Rows from block 12 of the encoder, named by matrix and row number. Rows with one number belong to one channel. Each number is 500 + 40 x the weight over its row's rms, rounded and kept within 0 to 999. All counts start at 0. Numbers have three digits each. After the name is the row's rms in percent of the matrix's.
# convs0: first 3x3 conv (encoder.blocks.12.convs.0.weight, 176x176x3x3, standardized in use), inputs 80-95, a 3x3 kernel for each
# convs1: second 3x3 conv (encoder.blocks.12.convs.1.weight, 176x176x3x3, standardized in use, transposed), outputs 80-95, a 3x3 kernel for each
convs0.66 121:496515508535552480477505511484520441486510486518582442516495497471473433485569515458447507516450539533350485524551502486380553544584521474472523500442502551487532472481524515492477503495504480500528498335550511547502471536486417485547500429547491491484511485454456473462512492506462525479506481488529557465512463487456488484529532464526404567459511517471587491495488544497560474490497471503522477520504484530383507486487439495490531
convs0.67 084:518504514532553481531467451527503530510609476479490477469517482499508449494498515494487486568588585510517508502499499455523511557490523442472535440445565485536501466502544406544486478486492530473478562513486497447519500442433444481476435472468458538489570642537457585463465489492522543503481508480507585519526499534502474520479442463551601568440482458506498510567526531499509465425468529574475563534444558508554491416476475490523493
convs0.68 087:556489494515540485481582469440464499544473510552507502495433506496574506497478507506514521546398521533492429537471396653582509523541693497555495512446495509544503529489528504468492453513502521529509483505481492476505538485350485418312481437699479488529471507475520519516500502509519512470522513474523490538481508488528527517521473494548569491490485554519539448466582499524506492493524505512495510489478522573548532421362487544550535
convs0.69 091:510542516492476437476560475540464472528615508543497488581535451456545516480478483471517471402509502452578587515459490478440501571552494490514515485460487532436463522457495485534515542476440493530520584378541496480474452500520441492482513622581496586513487508459458551499484487439532433494520460563539452519541556519460586470502462513518466527532559500556493474504531480435602565556483516499511497486523533458505528461472469526492482
convs0.70 097:460495455490511462458431537553479463504568574504426541531519504473453396544520458529550513505487486476558542493498484570583577567564503489507509540521437433511487520489505482504426543473509464500500523475522508505488485562584543534454464479532512423526531438464491577504473512507483421517487486535467398524482481484478648417487442523541484523529557492495432524439477525462580452499543538446446512508442496489422511423448487523642514
convs0.71 092:482486554487447531487525564496506501511496523482443505482479453534611503489500466543515540485429500570433532521510468526493533484553488524580462508623512437467530519502492483516530484497485477562500473653485477460559529507481554526536481611474489469488513535469511619476494487480486482462479511454515477535555518524533486510524534473530458498496509548506493471477444442503515451551473497457574492547441432552470438393441511473443532
convs0.72 079:524466448477442494439500485453545467486560496556498495464498540489437556506500485540483497481471477408538499481526462456551547600575499519557496516458501463455477456479464495463454562531482444438507499523510500521522591495470572494445440471455437519505442471482562527519509447500529501485526505492516470500482466519504494507520489489574599509431539522490504491475494564471456503548567429475476511476556538385428467492403506572524446
convs0.73 082:458547604514491506445505498434464511442516455554516427528566527463536544441499503434502499505428491517543448529469492510538497447545529511488534511532499506558518544475544447467574488465482545483488518482501544456492460466481428610616462478530495520497552439532448532535435539503514521496477539520465512546553444532525557474491449477455432504470521524519518535385551498507571495531476469460501486546535537588543475620558425591444443
convs0.74 086:472470510523390529484407523539489502439538499532497493437523501505468507503538516463472547598506494455501480434531533463496497616539459471477448495522495499498549515494450479493457544500503472489521538519471505480540389471592579384433683403338508535442459582534542504478461475562506481487438518561480525489473549493534497474522495536472553462452540478464427619447454501525554462539494482508479471479485537443542481440445482467596475
convs0.75 089:472489573533523498410490539462463465450529506527516437538490531460476513519523527495525514480443477455507475455484507494511513584584512507472480586461482458459483518441507509519467496540476502508486533478498488549481528541545491472523508420459515488556546490498473437522535566560522419511489467459461490529540493566490473469497531505458534525508474464460576538494523498481513511546494446529415522470489576493401542464492484499515509
convs0.76 156:513484537537483536512522462510485468641433435490536513464493503561477525528502459496493515454428594463519463406499583616459369533435457502493476591535510487536479510467463455472541481549489507509518456462509513491503435479498537452400475427457535540507479568562529510476505512537469476532467497490511526492552553540540505462469515560475448485468470487477537471508452497537444477517492512415527506498464498549464451322481572433585509
convs0.77 099:501469460435536514511535477537508541446563550545537479540510465422450544498552511474548506562651539427493516510514476433435537502552523438501508474412505488512485511447495453583563521503523512455478511489500523456519523455520423546416459443483472565518527543455487516554457514522561357498523511519515522513497536443491505515528495514510536554459480519537581478494525533502561487393444525503536477516477508503535576533455424508477477
convs0.78 086:488563503500570449503546528467437537513491483509506556453481477490631502511483455490458483500510556511436452443433532466440541547555554552472532467476481530529512487533493515507494494505456511517476488546471539445544514546531442396538442501520568503463519516507526568510461474470482515575519473449476543471556495540492446508520491534520507490462494524482423424543557588451531518480552426471482540495448475520523445542430624469577497
convs0.79 113:514449487426476573499555459480483545457493481562470521556483443602493489546580512428532451432571547456522501511510540483507480477499461551499516400508470495512547493473489499504521497514509496483466477522491495497482642390525473483496387504602545509482451505535608514462457511495534483539464475483498475512518505510529479478498485508462473479480438543464519476622514490527386508475492492436530476524457490574486492582494484512485459
convs0.80 088:520504522508580612496471482505471527521540559455366422474465484540469493460489529525514550498488435452486519503549532514503506469461459523568510543453452516530551495540528533512512505525527491492477430533566497506525514531564474463475478440408514481445494452490479498497453507487489562462498574494531511508446447462493548492552502500470526528445452435536430543436464489544506479450514477472433428544541476499475432527586509481551554
convs0.81 074:492529566588557490519464428491468504460494430525563497494528460478448474506515507451456516544508541445483565496418440567536593498562471524533479536550588447467499469549515527534522544446459559484504525478487517538527412484645502431524528480380524517467564484449520513455512444463492483537519547551549450443531486494425516466456481448461551528550524536480528485401435541526490486517530565483492568509520449506478492484472489576454487
convs0.82 100:483461490550510480497512545463522423523537461509471517482537485419468531479466491552529445473547503460509450491541486478500583589588512456507434621529503514368491548488483574417501505442468545467496485480535506510479500469514559423595485496489499530529484516521482482479487442561457426530485491490454472565422537530472527512477541488491495531542487522479495516399444528529426526535408579538472463495555476400540527508490483502544498
convs0.83 099:534570440624469437490463588520501566541494462490472485474516470537496509486436470481428482495541472546560521425575398531578588537451449522489522440514543509581530481551470528556450524500494468485579462488514501518475535523284547497589553480414455502484526461482532576534489500521495464493424479516431475494577444487488557489525469441421506539544603464472483550472511586506518468470525509522482539447534552496482536409576527515373412
convs0.84 094:465494574451514433513449482528459454475478497440558508512545511545470537480490383457492496441484520587438481469434437492459499465553530516556476549535469487523516469481498478502570451497478519481457460506500469512448498481439511387560433511657519485546532505559496494481477532501485562525462470490511511510500462509546402473552494503515476522540520517502532488458490473521581491501501548484458520534510494579587502492558559426492439
convs0.85 072:533490520529518577505550461512557519543489468523540499461530397450448505510549501545431492469579477497368497507542552515523634461526563503481474515550467513565518500478495465478490494507482487475508518548492487529559497523553447536587505433468496490514516484517463525509492415489502485446533458482484506491562447504521568498513474502477488471504481501517447479536543421576522547568534504514502535513456457574340483539459457531449539
convs0.86 094:482481650433415473463319472458550453493517469579528549501533517497507493451418512491476448487454513452535447523577589512601610457482449543481534499507526504534455478540521528468440468524457525532536464505507477525510453405444436493436403420479518465518470447523473476512508502483560540516512520442515496478468537566491460528454455490549497503546442476444503527472506514497519542544476430530536539506513478588508511461508513462510460
convs0.87 108:520456484442537579509527453450485555472475536566511548493489471501556439473551462535451572473459582467496474532526477428458424520454535510520559490436545504519539504501485497503431556474546512488479478457571488526460517510458534535450482437502497501511442478514472553490505519496491516500517482466506519543504491474551524477508501524490498549569492376439472491543525451510510518518472504600442509517533482503458532524496453564555502
convs0.88 090:480606525496489492516506499506503479526499471460410514447480514487526554552473481532443563513600593504504483485441469508552513503470486518541481577519467457499580446487472496579564495502467525487458457564522532444508491454433554475476453489459506486568501443506501513494480445460534475543480518490545486547454503458529499462519542555427480496471463439466462482503524509503510517473470443543493434509563516519571484419589465572587536
convs0.89 111:504471504607469504528507531496466513532484481473539466493492525451535455522517547434433504526489452423527516543536497519529484479497517506496462424457529556444494457502485506510517510467496490538521472432544532524532572537549471575491467433507465513491493466597519511495486492524577538467556529473531455470487449545499511478529513526562546493533519468551463507488515481581517527523511477507497492485472503516541531582459552567525511
convs0.90 103:444497527484441465505495491484446509553558509450509509475465461524507402531580519514508475563541608480438490543474437539554460438448462498461433439550500473471483513477510477571434512524540483450512466482512505521494508557529513491441423378374527533535448530468492514529556501518490562501558496509489469523571366530514522536503488570474478551494479493488469454528512502484515480470568498499439540557478497491518478500562549501505455
convs0.91 097:540543449461478486517567448488483531561447507440557484514496449473570528547455502530447454486522526533558457474470522539464524572521466508440528512482470487509457516480479465479503536509526507559461493535466548514538486518524531535462545394431466440537527452453506530497515471529474606461486507466453495484566433530497467477535447505466487503506546487512592481518505503475529493474503524515467488522468534498555437456586522459581536
convs0.92 087:462519485445598507474581475492500540502535518495527584523530480542472462522506465500493527529515517511511527478462426522535496455498446558549450499429492543429501435502518483466550488458544521473464500491489444507488439550506466534522454562565530521479526463469555447516522444471488558482500528465480535510487456520555491530465486499508537513503483452482488553475522573511525514461593476460483527453505523505425429517531480481558475
convs0.93 103:466475464536462488508532471532447506454534447514563546476575519504579524477467537502487510563528526546503492497476462518493474506458503492513496501485464524547498537505508526483502532484516527489496522469525496513498507478538496370495525445561522496540524524484537481522515497489476653427519490501505490516498577505504463503516486522457491487516538521504492512515696456471521487490546476509417455554487524505426502489534498488590505
convs0.94 094:490518542499609501488559506525497510454521469504586511501555430480495458493505458512487467516610528471410486536511517554370436518542541507564454446491512519425525503466537463528471497446483496488484497492526510544484510446457485532468490456546488442527509549455434475504478482515553498507460499573484450448476516473457466494524522486505496384481495463504533462468509475468525510436525471551411499470518524456534530495576522493498493
convs0.95 106:510520512505483514532502444489471474457440497472609452492482505523332473506378545475526496492481466483467499475466483498518481520532516502445493472482498525478471517461511500436499492549469505508492519469517506452500492534521476521524569541512511465476487584518492546514484546484497621509492504511523466479507533599478437485515475518481466445477565512506517509510595451482564448520503475471462512475489520494441498510507525520576506
convs0.96 099:469460499503557524571466465443474447496491564522504469500524557489430446501535477550491487480472570555495492497511517469514549508482491428485493466603534502508514515539519526440458508493520483517530473406527561578515502516496508530545496482459524546532529563473462447505517495519566560515471463516504526450578329483482457497495525476532389510487489512517538488531444480450468437479443519447518502531586515477514553511576493499530516
convs0.97 091:538467481463562366555481443535456479491594548511490495500475461499442510527452482444530527567507503464572502498437438428469508523486494515447510470532512562545535490491541495578476484523474536531492521461458533480491537433485495374446432402481494553548529540439425502467456574486476539446467514502560524537428448558511467543514496544424535513466498455565460449436500539490457487467444536560539474461549492488551512463484458474496537
convs0.98 102:513558443442546469447501574496491547554461508524565426509485464557525450480483504459511552470588414462467495460473526520500428564476473468514514526495521550493521502464519548475495495548499502508499463470539545507554520500547572473429508463503521477566449514470522503485508459523556500475476533486505512488490452586484453500510502491514475495463510518433564562468528537455489485537477481517505481445554541465499535566580506473548543
convs0.99 104:478554457513450493499468489491449554442539491492478435499520474370601510549544489487509506472497513512400477481506516489445483550473485451459515541346502511468502472464509571338490495452515489519484476533502493502494466536540585562531482488526489503491539379548470477568522507489519402480473530485487542500464544529493520523515540519491488475509472489536495538460509491494507487531434467551424469510547514485514531496611491488535475
convs0.100 115:445475499421590530550542466509499522594512508474433457499495504470462511437599481535459444567509481470563472452519540487498505502495497553521434488494506479511502503511513475515521466477519506545554515497505507442550560571585586467418571398487514523437465512480527501454505473465449513498536486522493526478527525494516521479487495443507554438485514529557551439546471453536458511513526498461542435479495481451601513536524489434517476
convs0.101 099:533461550555556498561456457503523537505621453495653425515544485563413447480469457573530461631486503465456490562540502503482487535534506462523537497394570504547490502477489566487499517529471547481515438438518484559487565516556488447436484431511548481510545421591448438558488473506573494420547453467539502474521437539477399500573535496531529518483507452536494549528516489482513492516503465563421512556447565444428482549512468512574455
convs0.102 105:520527538480499490533535481501487534493311518495529504488512448511692544475587486467550527521489438499499493502481492530499494518491464518477524520573436517398530483475488526568544495471468517483473493500525484473483552496453520495495533499534458517497505402433476481489504514534530383539483499511486518502485574461489522447493536465456557530489497506487525492475451568520539501490460485486615457448499457494505548456540473522437582
convs0.103 083:554484410478457487518545472462509524543541519481545476584527524518480513457458494507417497516512506494579495578542477479497489523539446466500457494529522541586430515534500445514462527474526518477463511442488512508483467491507392542596405409424472488505532512466458562538474472520499443510450568461395528514482492459468574523452496537482487510540511524506523530496455544466397543542511544503487399445448555532482498398461520536511506
convs0.104 107:442503525534467475464514521489502514480492469561523524516502528528479513497539543523477471524515458456485493497481381519567603520446586531520493575505485479462463480468547508474495479477529502493472452519536501507535556491487442478663428439672506520497507523505457465496496525467494486533502509486478509522505549497503552438478492513478550512462518495484536570452482536505524503464540440528476493502450511475564539452399590564498446
convs0.105 108:456498485534456433519471518515503474519533547512485508466475517491529521519488512469548475614457549407588398416425549537518442481587567495544503516460525455463536518503417495486533494496504509515487504549584544416523501344524494521430500617633562509458532480456506461540480477534488538495500462467500543470511507455515511508548485512461447439487526507504492461482444488463488544477501474484493461491504512523592500521507491568439511
convs0.106 126:526500443597488488531438451503542529468422526492455559455494518488533506441573492477405461526488501502454472499467581533511488401468380479423510465415506512477489539483480480447486470455513464521514540475487490491516413508676403519453621486214503503467495526472414501574557512493527478470485465500469466508493565492468503487511510514496486519522436451419459514519479407486468440510495478484568491528473492455529444508494473455568547
convs0.107 126:483481472544512556527492481504493487518577526463450504472506471521505482522459515485579504485516458487500486485471455512425527518500525460514523451597517481467564500494477524505470495514484502516490451509528534482475544582496515494502476561543437453527489614514505500511488471510474416460517500506478502535539415470493476523494500494518498497488478512460486532575463436482483496491483502494462519508490523503543463536477476528537521
convs0.108 088:466489484486612440512486425523504518514551502505468480519481495482387513533488454526475504484550527473585509509451463522502525473490454538514501464518501512460447500511499470429517508459476470496497532396486516489490500453535503499474486431451494476479494416529514481532503483478487458567495474488525516492511524516514504574486507497518443535509510520467473487549588549525476507509536512525464486521470514543564512521561463547537492
convs0.109 104:484477474464465458531537565500506575511457500549513474528495501493492474529492484469467497452517525492461516492518420578526450501462581501505452539538475506493517440525509515545515512458531480522475496536488499530471553500459578386515366497711440452545488461527583498500506528512504459527530503485484483537490435505551480506492516485497505507474482511547526442517491538547538537504502528489479553507537507574478477504485479519471548
convs0.110 121:507518482540451508450484571457498450514478504514548531510557537460519481549461440498432553556447410533461567492538496364404619648535421488505475543494471469507541407515496523512472522467493463560496470488430506540505523473456419525633514531428472600472489508509557528498480511510535415517571506536485491493518483490512478519499457513503521540515495493557475547468440535554418514493446564508470495503473461517465534456538501570498482
convs0.111 099:479491472490538527555497531467487522462471524605433493528515521413444574601478476510519504477595538461559492460507542486458432609593493466501480635470433463524530527556482510479473476551538517499482498524497491505495453466508429482486508535379503514514496522496510531501507468523495425522527487564460528547482565553545448444475492496490411485552478519495446506465407534601431482546485487414525520442544472529526445459527507499507471
convs0.112 097:412533508477513499533546401477469533523467467542473567539465530470534551514496467524526517515438488510440510400398516514470530612483302473517468495515507517514493432504502497495469534540429502515485486520514491481500437541545380371575507599482513516496508509531567442416512541479483459550517444549576463512582488520474415512470537507571470542456457502417563499477534490508487435546429544503490591559518443537384522474398525547445552
convs1.66 126:508486534522376422502482516499623488539444530452595418510514495549523426529515463478463473470925421466432538523549429560439523489570506493494496512480487518480547478419509529490498451509480520394516444547476473470484531476494494572497555476559480485494491508521502507519501463508480510522535508487459534513512488456553464493506494546461470491523536438423455515480524465516558463487500481472547523503495505548576457541390505444538510
convs1.67 107:498490486517522473551521552494512488403540491469597411509403473512461465565486546503478527596513542505467524512496489434498420538492490562517505550463444474514570469521482542456472503415516515501542502467522443506472534565537492438545464476447500495486519516513439556475522661372526507495515444495544444487482545498517454509503553415612440504403552551480542444535503431554480521540523532456530505534486473491514516526497497528581520
convs1.68 097:500554451477606551557581512477562529489496509523483518506511487531482504469558473545501545467486530560400540489528574599449504467395411514486477545442492510496522506568475560505460552494500506555532489462439469482473430534664560473464484460395525476497522538478488488464530578454459557504497507491506524476518504516498447530479519537501507488445517554483552431473536493544445510493514507482508490493539490462500497509494486441495527
convs1.69 105:516430554461490509521509524507458490509483532475483476576534494448509481513438591511493496528557541496397443513526449457419493514520504594505487525516470461485469500466565489493432498570446462474548518548568487431461566479465539424479522550495462488543497514500558497439451475514424602496493605461504436537505587530474475553474609503486391485461454538478495519478559593491475470497522491528487485522509493507519490489501537482498482
convs1.70 103:593370580447534499523614497509533486545514522481486486459483594449514472530461472514473468517473471458464436493647524492512460553439477514496462509513530455466553464553525466604402501674537465492429514480520533476501422625486498512421470439460485503499500494534492475509502518513566538476478514494554505433480494490494493495500484494508488520486530509445536527455514493469473416498512538457476505500546467471540513507471448496454460
convs1.71 104:490404474402542533492481449487489492471459474487538487504487515525471509511420476487485494534554487559491505530444575434541517503488536530494484521536505486473470466512441472428512529470496450558472533385436541577467452575450498453513488562453472461526500517472505510523444453544446488517468513468567450573461439516474573462428529465487500604537474413517555511428475572505467449499473503514486459489491490495477466427507443511391500
convs1.72 089:464464503379462437465490578505517511494498462475472460528518478469583469524462489416503573553516503420450510587473518453492541443471554524543518549398536440534448539429470531461401506501549508531529512456487504570468505484473504474430442488407530503508487491454526511514509518423490417535519559502489523505528462587481508469544501526482539512455464509473403535534488581566501467513427517493558502486482444507486526534449443506455454
convs1.73 082:508462388497518427539547480472497468528411564529481468533522496523456504528486476514480440479539532451434526466466602610524400478462423514552513475533528491459438428542429419552459540475497509537471502479518429593473468493527441425598475522498497521513496467533474459513536413471449581586483469472399484553543490495475499466488551481511555486505439511437531453474494524519439508476510465537429474491514544433549518445515569491542553
convs1.74 100:544398500531355489491488530529439509519471483534499529496568477457470540445540464468436541446536497500493536479481487498498602443512517448503492586538421541500509503466566500429506434604522475503476532571475496546566559484340493506380365486581476474495517507513516495480454528500465526497500572445516510492467537435480507499491533452499516489521465526465514493533474423471495532496484438512505533485475510509510523509518533528497512
convs1.75 105:507417574446483547469623524418483586498471529489490518456542495488538480524445525475477405541498405507512468453530582620491324406548575497511491460533500488547481599532460459504506524499510481437459496476527566545481481501512450586492461478530479518482492493513503472498497470496453538493592480459467516530488476514514493533511485528487526510468476489519493471437519470471586437469541460499474492512471465489456472425461517463563454
convs1.76 172:439457515539480516477478507518539487538539452474534497505507479504515482508488499558462486511459371465511501538526443568517473403508586516479511486507556528499484478492493546513427486486514491496479440476549589547461513494495615606529499530500512496511501509511517497518484493507526491526513482537489495507524479526486513516512482488502510506504498500506482491506480565501505523501510501510517505504512492498525511532562530471493506
convs1.77 106:518531546507483497506498556473495440470533513544498512518456554520521460518444494447526447493629458482467482474441533493461549502434516505518481495466493494485537465459439491420498402545541528492532505494465468478539475474466565493506487585510517499459484522508512483516475393549594527465449491509477529492534524513505450476524544444537514448473441577522533523451525482505512517504510494453484516484539466483478480459437499502460525
convs1.78 096:531533463500537448469463490527422435510560453484550523474419568503489484435503497500439482465524437488406506508540475481516518460456493437546475551512431469498491528518516554536516562456469510519523550446459535427473543538496431542521529461469507517513459479535526471485504442536529601503484424537493496470497435452471539531494518437498534513487529485503534448480538450514532481462546462536447509471513526503459493542540466504495543
convs1.79 104:510520433448489460380491477535478520420491485562449447591542478474476561443539472476520520412500460508545541589544459456531553487582502479432502519560452495504512468517580522553440509486516500515551599551330539501581491508551513486576507550472497482489503516524484487479486503515417470559474502519505519428478470513509528498498480480489492466501483528500444469541476558446487510522491481468435499484520500469539476474452581503496483
convs1.80 102:577462471462584603542522483514490532476531551534486465456471550460585461526496514574494500474515492470475525499531501547565512482522481516526474453434507551502513552574499489431484513503506542456418457493560479472495503564556557481508524472456486480475522537517471497462490481476496567448481496507545506482449436510492451526470443541491520560512482490531583506507491499412513541450539515472514502523459528554546543467550574509514485
convs1.81 098:552498511469486503417473445486477521471509510482444527482526440499551463499463563493496449508515539454500483532524499502441446448348488490522509512520470425499501545496500511503470463474508540524499434459489564563513503491529459509481335432528495486472524532531482495517503531493503462457539542489497500469492514508480490508479534552500509456476475544473559538553486452520439575516538499491471514524496486470468459470437457440425503
convs1.82 099:554417461461476573483414524515466440524492486465527551508525489510514394546548512465493466397545522554494446512436555478493465526488547488533513472455501480483483501595475443582463494505521473448467487506568527622507512509463458599454384541517486496476505485492479540481501484546531524488563419449501416491562517484536492514490462554459530503561515406525438484475477529504523506555521477490471434493499543470487448573492509583483498
convs1.83 092:642423498467502527496541558473485527592477398538469491583534436413506513454491519426441502524524532555530463568601501425502494582444599551491479491560500442469474523481485467477612395543447551405496547509588510533424522518476477486492557483481492503516516514456494500499530496515588421499484486518446490510568527485565434492517481508488483501488504500492472473468473487518544440459516513517507524488467478499459483558486441504504486
convs1.84 096:493464531539483534489475447562529481539505497417479470533545424485489499535410542465495471498491496540499560511455467473483544541488489532502579494504482505449539514552530511510443520491499536469544473513486553565524410494519462527540528491477493494489538521499508529522487479501581519505458502468503456642508459503493529499519520428454450542481493563526504519542515432496588500448546473464492495514544492535527453508487549489506561
convs1.85 084:496473555468465551477508501518572462527439515526504490510531548569428481474566510472569454507498514464532533455509564491455514479513478504522524530462533451491523460576510539489537556403463442476505547524529515438471505566458473527533439518485449541490425503492502480503538516463465464444582498588472462602483506498592445450528502522494484429482543517448569504432468487487512476499563498492483526433456472529471456460461480497502471
convs1.86 091:509455534508426511497487539484478518574475456476604543515523484536527474446462521507475524498516440438419448407428532507545599468463540507498495431501517495464506565527489487509493548429537554577423585513488483524589453522468469494488420445457488524494523499511514543484431578522499463490450536543519489546516474487459536495467446578480538561486509522434536519515543416492514515490507484481451504542479502503447512524492529491465482
convs1.87 119:465373517473528456518496492362470566566434404542521481497477489411584554499515472400565486604498521518509487503433549483695374491488517504546493504424454511516529467475499570398518492482505475491509542303455493491510535499540546578503542462502504510520513466520495529485543552469407517482560527504484548530524507432472512494502524525477498533447559463499547466536414521524480494516471534498520482563486466515544529531478438492536501
convs1.88 091:531560548501496499545435456480476532542439466536467538498561496486526444487516478470544476567534550469499463470425445499459499472525547525531460454561534526436474504503519448504473523533522520481525600502461507482530524571552535500440505462508473469498509482500455552524485556536546440497511529502530477477510511557446450460515455425534488479550427513466574494449483589493492504547519492456510514509458492569545542539363506536576521
convs1.89 112:487516571508491556466540436447585487528521459512534497568450537509507463476528526485515505461389582492454526483497471421463566492516499420473490502563495503552451552518501469468465459426496536466454561387530462441463552484522473347560490431461518503510490470511491532510432488561571533386458493516588506454495546508485531502475484502516463555513529462431485525569506462463495563519488536513481464533490503543504501525613553544466471
convs1.90 093:507487527472543484496440535466535554464532482397513500503472509517489521448471472465496544561518505522561573536447478414493481478531482506571493481481580537472419578453509564459499527513484487472464422531468445439519519501475474437460500450513497510499480488509480515480577515523502395510494454477473507544508534467517497504476530509497388491580511488564509528518463570540481413499495499548554544488483522517525447580564566492536509
convs1.91 109:543449482500492462501511482473448475488412585511449489491478468496447565519535498520465508504599460476415469485499531477479556483498520494528478458510509479477524489500501486600430556572452506442508504526472519483522542484511516427496485558490509546485518497517515444558543456534495484435455619491506507495524531552448495459552434489463564515447507565602463511478503470470530529492484538459486481511512502504535504517496486522456461
convs1.92 094:419465557479558490495580454495479554489502504448524484497482535495525508464436541519451516487468516487562503525493441517557458528463518542454494531507505432547469436540514488447525482460458524546480482505563484489438470500572537558503470511514532471470505531501509487531474454555492462520548496466533518530489499467499517481469496475518534461499446532526473573548503458524463506489498517530445493487506496539598550535602517452544566
convs1.93 104:489486550444457478509490448481461518473463565560520442540530428547571436490424502540504540486370543533528510519534466450515522470491505474505516551508467482437469492446424537598459497503599469491507474502524472567498475545492472515459389463541475492524460514488526513543553590548522386416560508482556467489479479513522505566571518477538514480525476513481529459553448503574468471448493474507498461490487567516472459513570530502511507
convs1.94 109:473567523547498538448565425511530469401526593563486511442519476483485510562469490495549510457566517518510529559532493432435515507489439515473475513448468497553501495520523467409521480516501580500516508400492506582472491515513548448512507552522475493489523477482468506508422524520440497466461578502504529495513432491468509481479449477466476542464570490397541568549609529449518520530468425516563525507438484484491513548527515431525490
convs1.95 104:475493491472589442439542501482514509494407544484503479531494486471510512459468524485503518547528493506498525513437561447505522476503467535476514470491500500449532558417444545547493573554500507470492556643520490541500528458460454427518508469503492482516492500507512492512484511556483531491510489489499522476520494486493486545508513532475509521502489512501527508500470479508497526483530531491489482473553481503502515492554579503537564
convs1.96 116:537522469412393508508473495503489547610414445497478472490520467550480526470561502511466482534561505483481438473533525534481473506468514512498505451603449514445591521514460513556494511441468551516515540532467461508518497553462474383528504518522518460495482485503504521493426522494531333497527482447487493475550526491430493511496540450455546529550415509515474479527456368533497521530469479440553555520501472480495523525434517543482499
convs1.97 098:536551505424473525533485532520408558526504583441518451495559512477517494523484464467472516478524523506474463547522498513528529522428493510473557537521491496482586507547463480468488528507487510464427480514470382455439474584475498479397512463476499520490503455492505528496564442460519444479484546475480461480580538496485473451561484514366527495536516472536482499417506586471494511454493550577468443505459525506486446470482497467486576
convs1.98 095:578490463539438516499584457555485525464553467509465455395583509532541490490517444459520551507433527449518482465487512623542425466517469488591494521491497503423566526515507618505465528493416516496560464533538560508420493570578525505426494519484495497501473524454457518505588543471495434515523450550545427507490480531426514453541470481489547514505515429445562467498494498505464481502535544515512528522478501513453496548520495542488461
convs1.99 117:500542542570510548486547438483501506516513514487376509506505516461564427469562469473510493491559453516491522510545405551517393503586471510513464450460482453561451509515544521471502414622456518459536547385547486480538473485492492426460520418538493504494484481485518476507520496466414572474551472524470516566511496502515503470521459502497496501483578518493533499532443481507559556502515490470510515531498500480506502485560506502523512
convs1.100 100:479572524552635396595493576610462529522533453460534509495557479476513520530423588508429488528520482489538450533432415563510552424493468524488535538469570516490459493558453533479394547460571437501519432494493437449456529531489570501427522495484544480476504524480501466551552506542491507489504456460474491480511523503505459519513497551512509527527536425497506486493496490520507510525528529467505457513555510527525452519545506575528513
convs1.101 105:497469513507554540484527541531494467509437493524617546517491526530537458545453467496497549422474638493464562465566394548549439430469488527441498562489493526488497544499509485647501503500472519512539499430579493510458474537477509491540493483520512464538505504482471500502530577531488458541479508462529484477516471470536488434503471470527524467443574537482515475451568470448479539512520480537533540500485482538550560420596506470553503
convs1.102 101:547572473534508553491527481514499479551510502434531508517489562519512582432515471483526499529494509527480550469453483464486520491491463444535496491520493506507523538361467485463487468487462421490509408440526540470514496500499422458507491507502512507483484473508528465495400506548486529523496504441484501492547437502502475537542504432518502524467482508432578486505548469478491489501481501477517494505486537516535495505519555469547514
convs1.103 095:565513455506484490467600533457520582503517512496478505463539532495434542448480546527480466534508505465473514539427500503444537528450487515522474525484502489543498544462503533468454429561611566448403532493516467471452548590538485520548511540566472508486508490483525490429516435523488476526469461467515501526502504493472505483490513482464534509511465506508520505441526496496551509485484532482468517442487582503474501538400379511435439
convs1.104 107:482427481492527568476569466506555495525458568466465547539466485531509458474543535484551487614385455529467497486491499491474486430532544504516501511519468526552486492453581483535479467557471494510521406507553487494490450539580475515555504519479503488502509475509516497500521463506524502523503455530446473518509573492582525457533441508479556495516441492546496528455500459502508514508471489521519464470480565505543530480471445465483569
convs1.105 102:524439517450558565508516424498496520459500513538549504511470492530525511464480500558393507448520445505479509552492479580502526392459570511491491521448455490521520466524414486618630450571563528501501469507482522539445448471519529489530444619516497529474529487499489498505525488479568543516491463532490471487532509503459493486477536475528465542462489525509526472540442495477457539458518483531483494526533463507523493497491509478502541
convs1.106 108:508438460489522507437543589514503498497543537485498495509500556457517496507496473562472546523457438555482480538375523511524522442536525528552490459504533494452497504535467396530496488540526508467393541476457466493517611520434476528504427467590481474494526523489500506499478462522544547475508470484563487468473449537528468519464438536538521473461577488469552484471538528521493458508553513450526493514491519565572505491518519499523513
convs1.107 124:510594527465485552521478522538466426406588485527536515508435551495450543476588459499501508508521436526473496526505526385505568521531484531442496446561565409574464483508498611256606484545501520580535477405474511533516492532525488390537503452484510503490505500493533498497481562503492499503472521568521505486479522464507459522518499456475513541500513470521477507541593473497451485484500497516516508502494491493504467507526574495500502
convs1.108 160:507416540515456591512490492501508473512482557451506494449508517473507495513511529503502510523480474523523496518538477503530465507466500529512489485488492458476503478443484492567463522562445536460510485343516525582443505473499537464519531537470504476503495474477499537496489548515519476508498474486524530487487537449514463524507466544504516470468515495454466545513503536546443505505529522514478504507444502520397548574541565477549481
convs1.109 104:544472522489491485539533458454532488460495574486507482588399511423558537540463492491547481507601511529534433432536506487451432595491472486511499495515523524497474567432506558530431549489437529567577434491521489435438419479607478544479564495365508503532501503524514492511465515494474505480535528498514554521486474499503537476534501452449521510471538547518511495477515581534493490486499551523503538499481454486493521566509509484501543
convs1.110 100:580482451489464477556520513552475424480503522515530525531549410523506490522517506502484535537405495487585489572518353505525490414472518453502466457565538508459481502473420458495503503565548439536476570493599505464494566497444417477552452488466493515527494508530508478486468532514502574513500533481502496483504507501501472538479470519545461498475519557427493507500526485495498405516504490499524529511519471529487541493553530512491522
convs1.111 098:441447516463560397467528439515432517485511366510520533473490517476480437516471483483536534529571553506575493490560433464442412452454590478504471544498461556514462465509527480550515432529564508494468530534519598477470553481479483476449490522495544558487450482530490491550534538503485450480529519544529473511479490474499498532455546518489555506566453511491524477533539516534451534500486522496451492491520509498555570501538536489438541
convs1.112 101:540533500575483482569467452539486525573496530353562525465535535468473541492495495536501507545514477523520531579469412446537515534494467452551520489523530508439525486466493512529499552460473497482556487510537475465513493487484486541625493491609519510533507481504503474483476501508524552468509515477535500516506509483497498460522467546490466528524523455502508523496491557531471463483505469521494488484510528533468426542488441520478439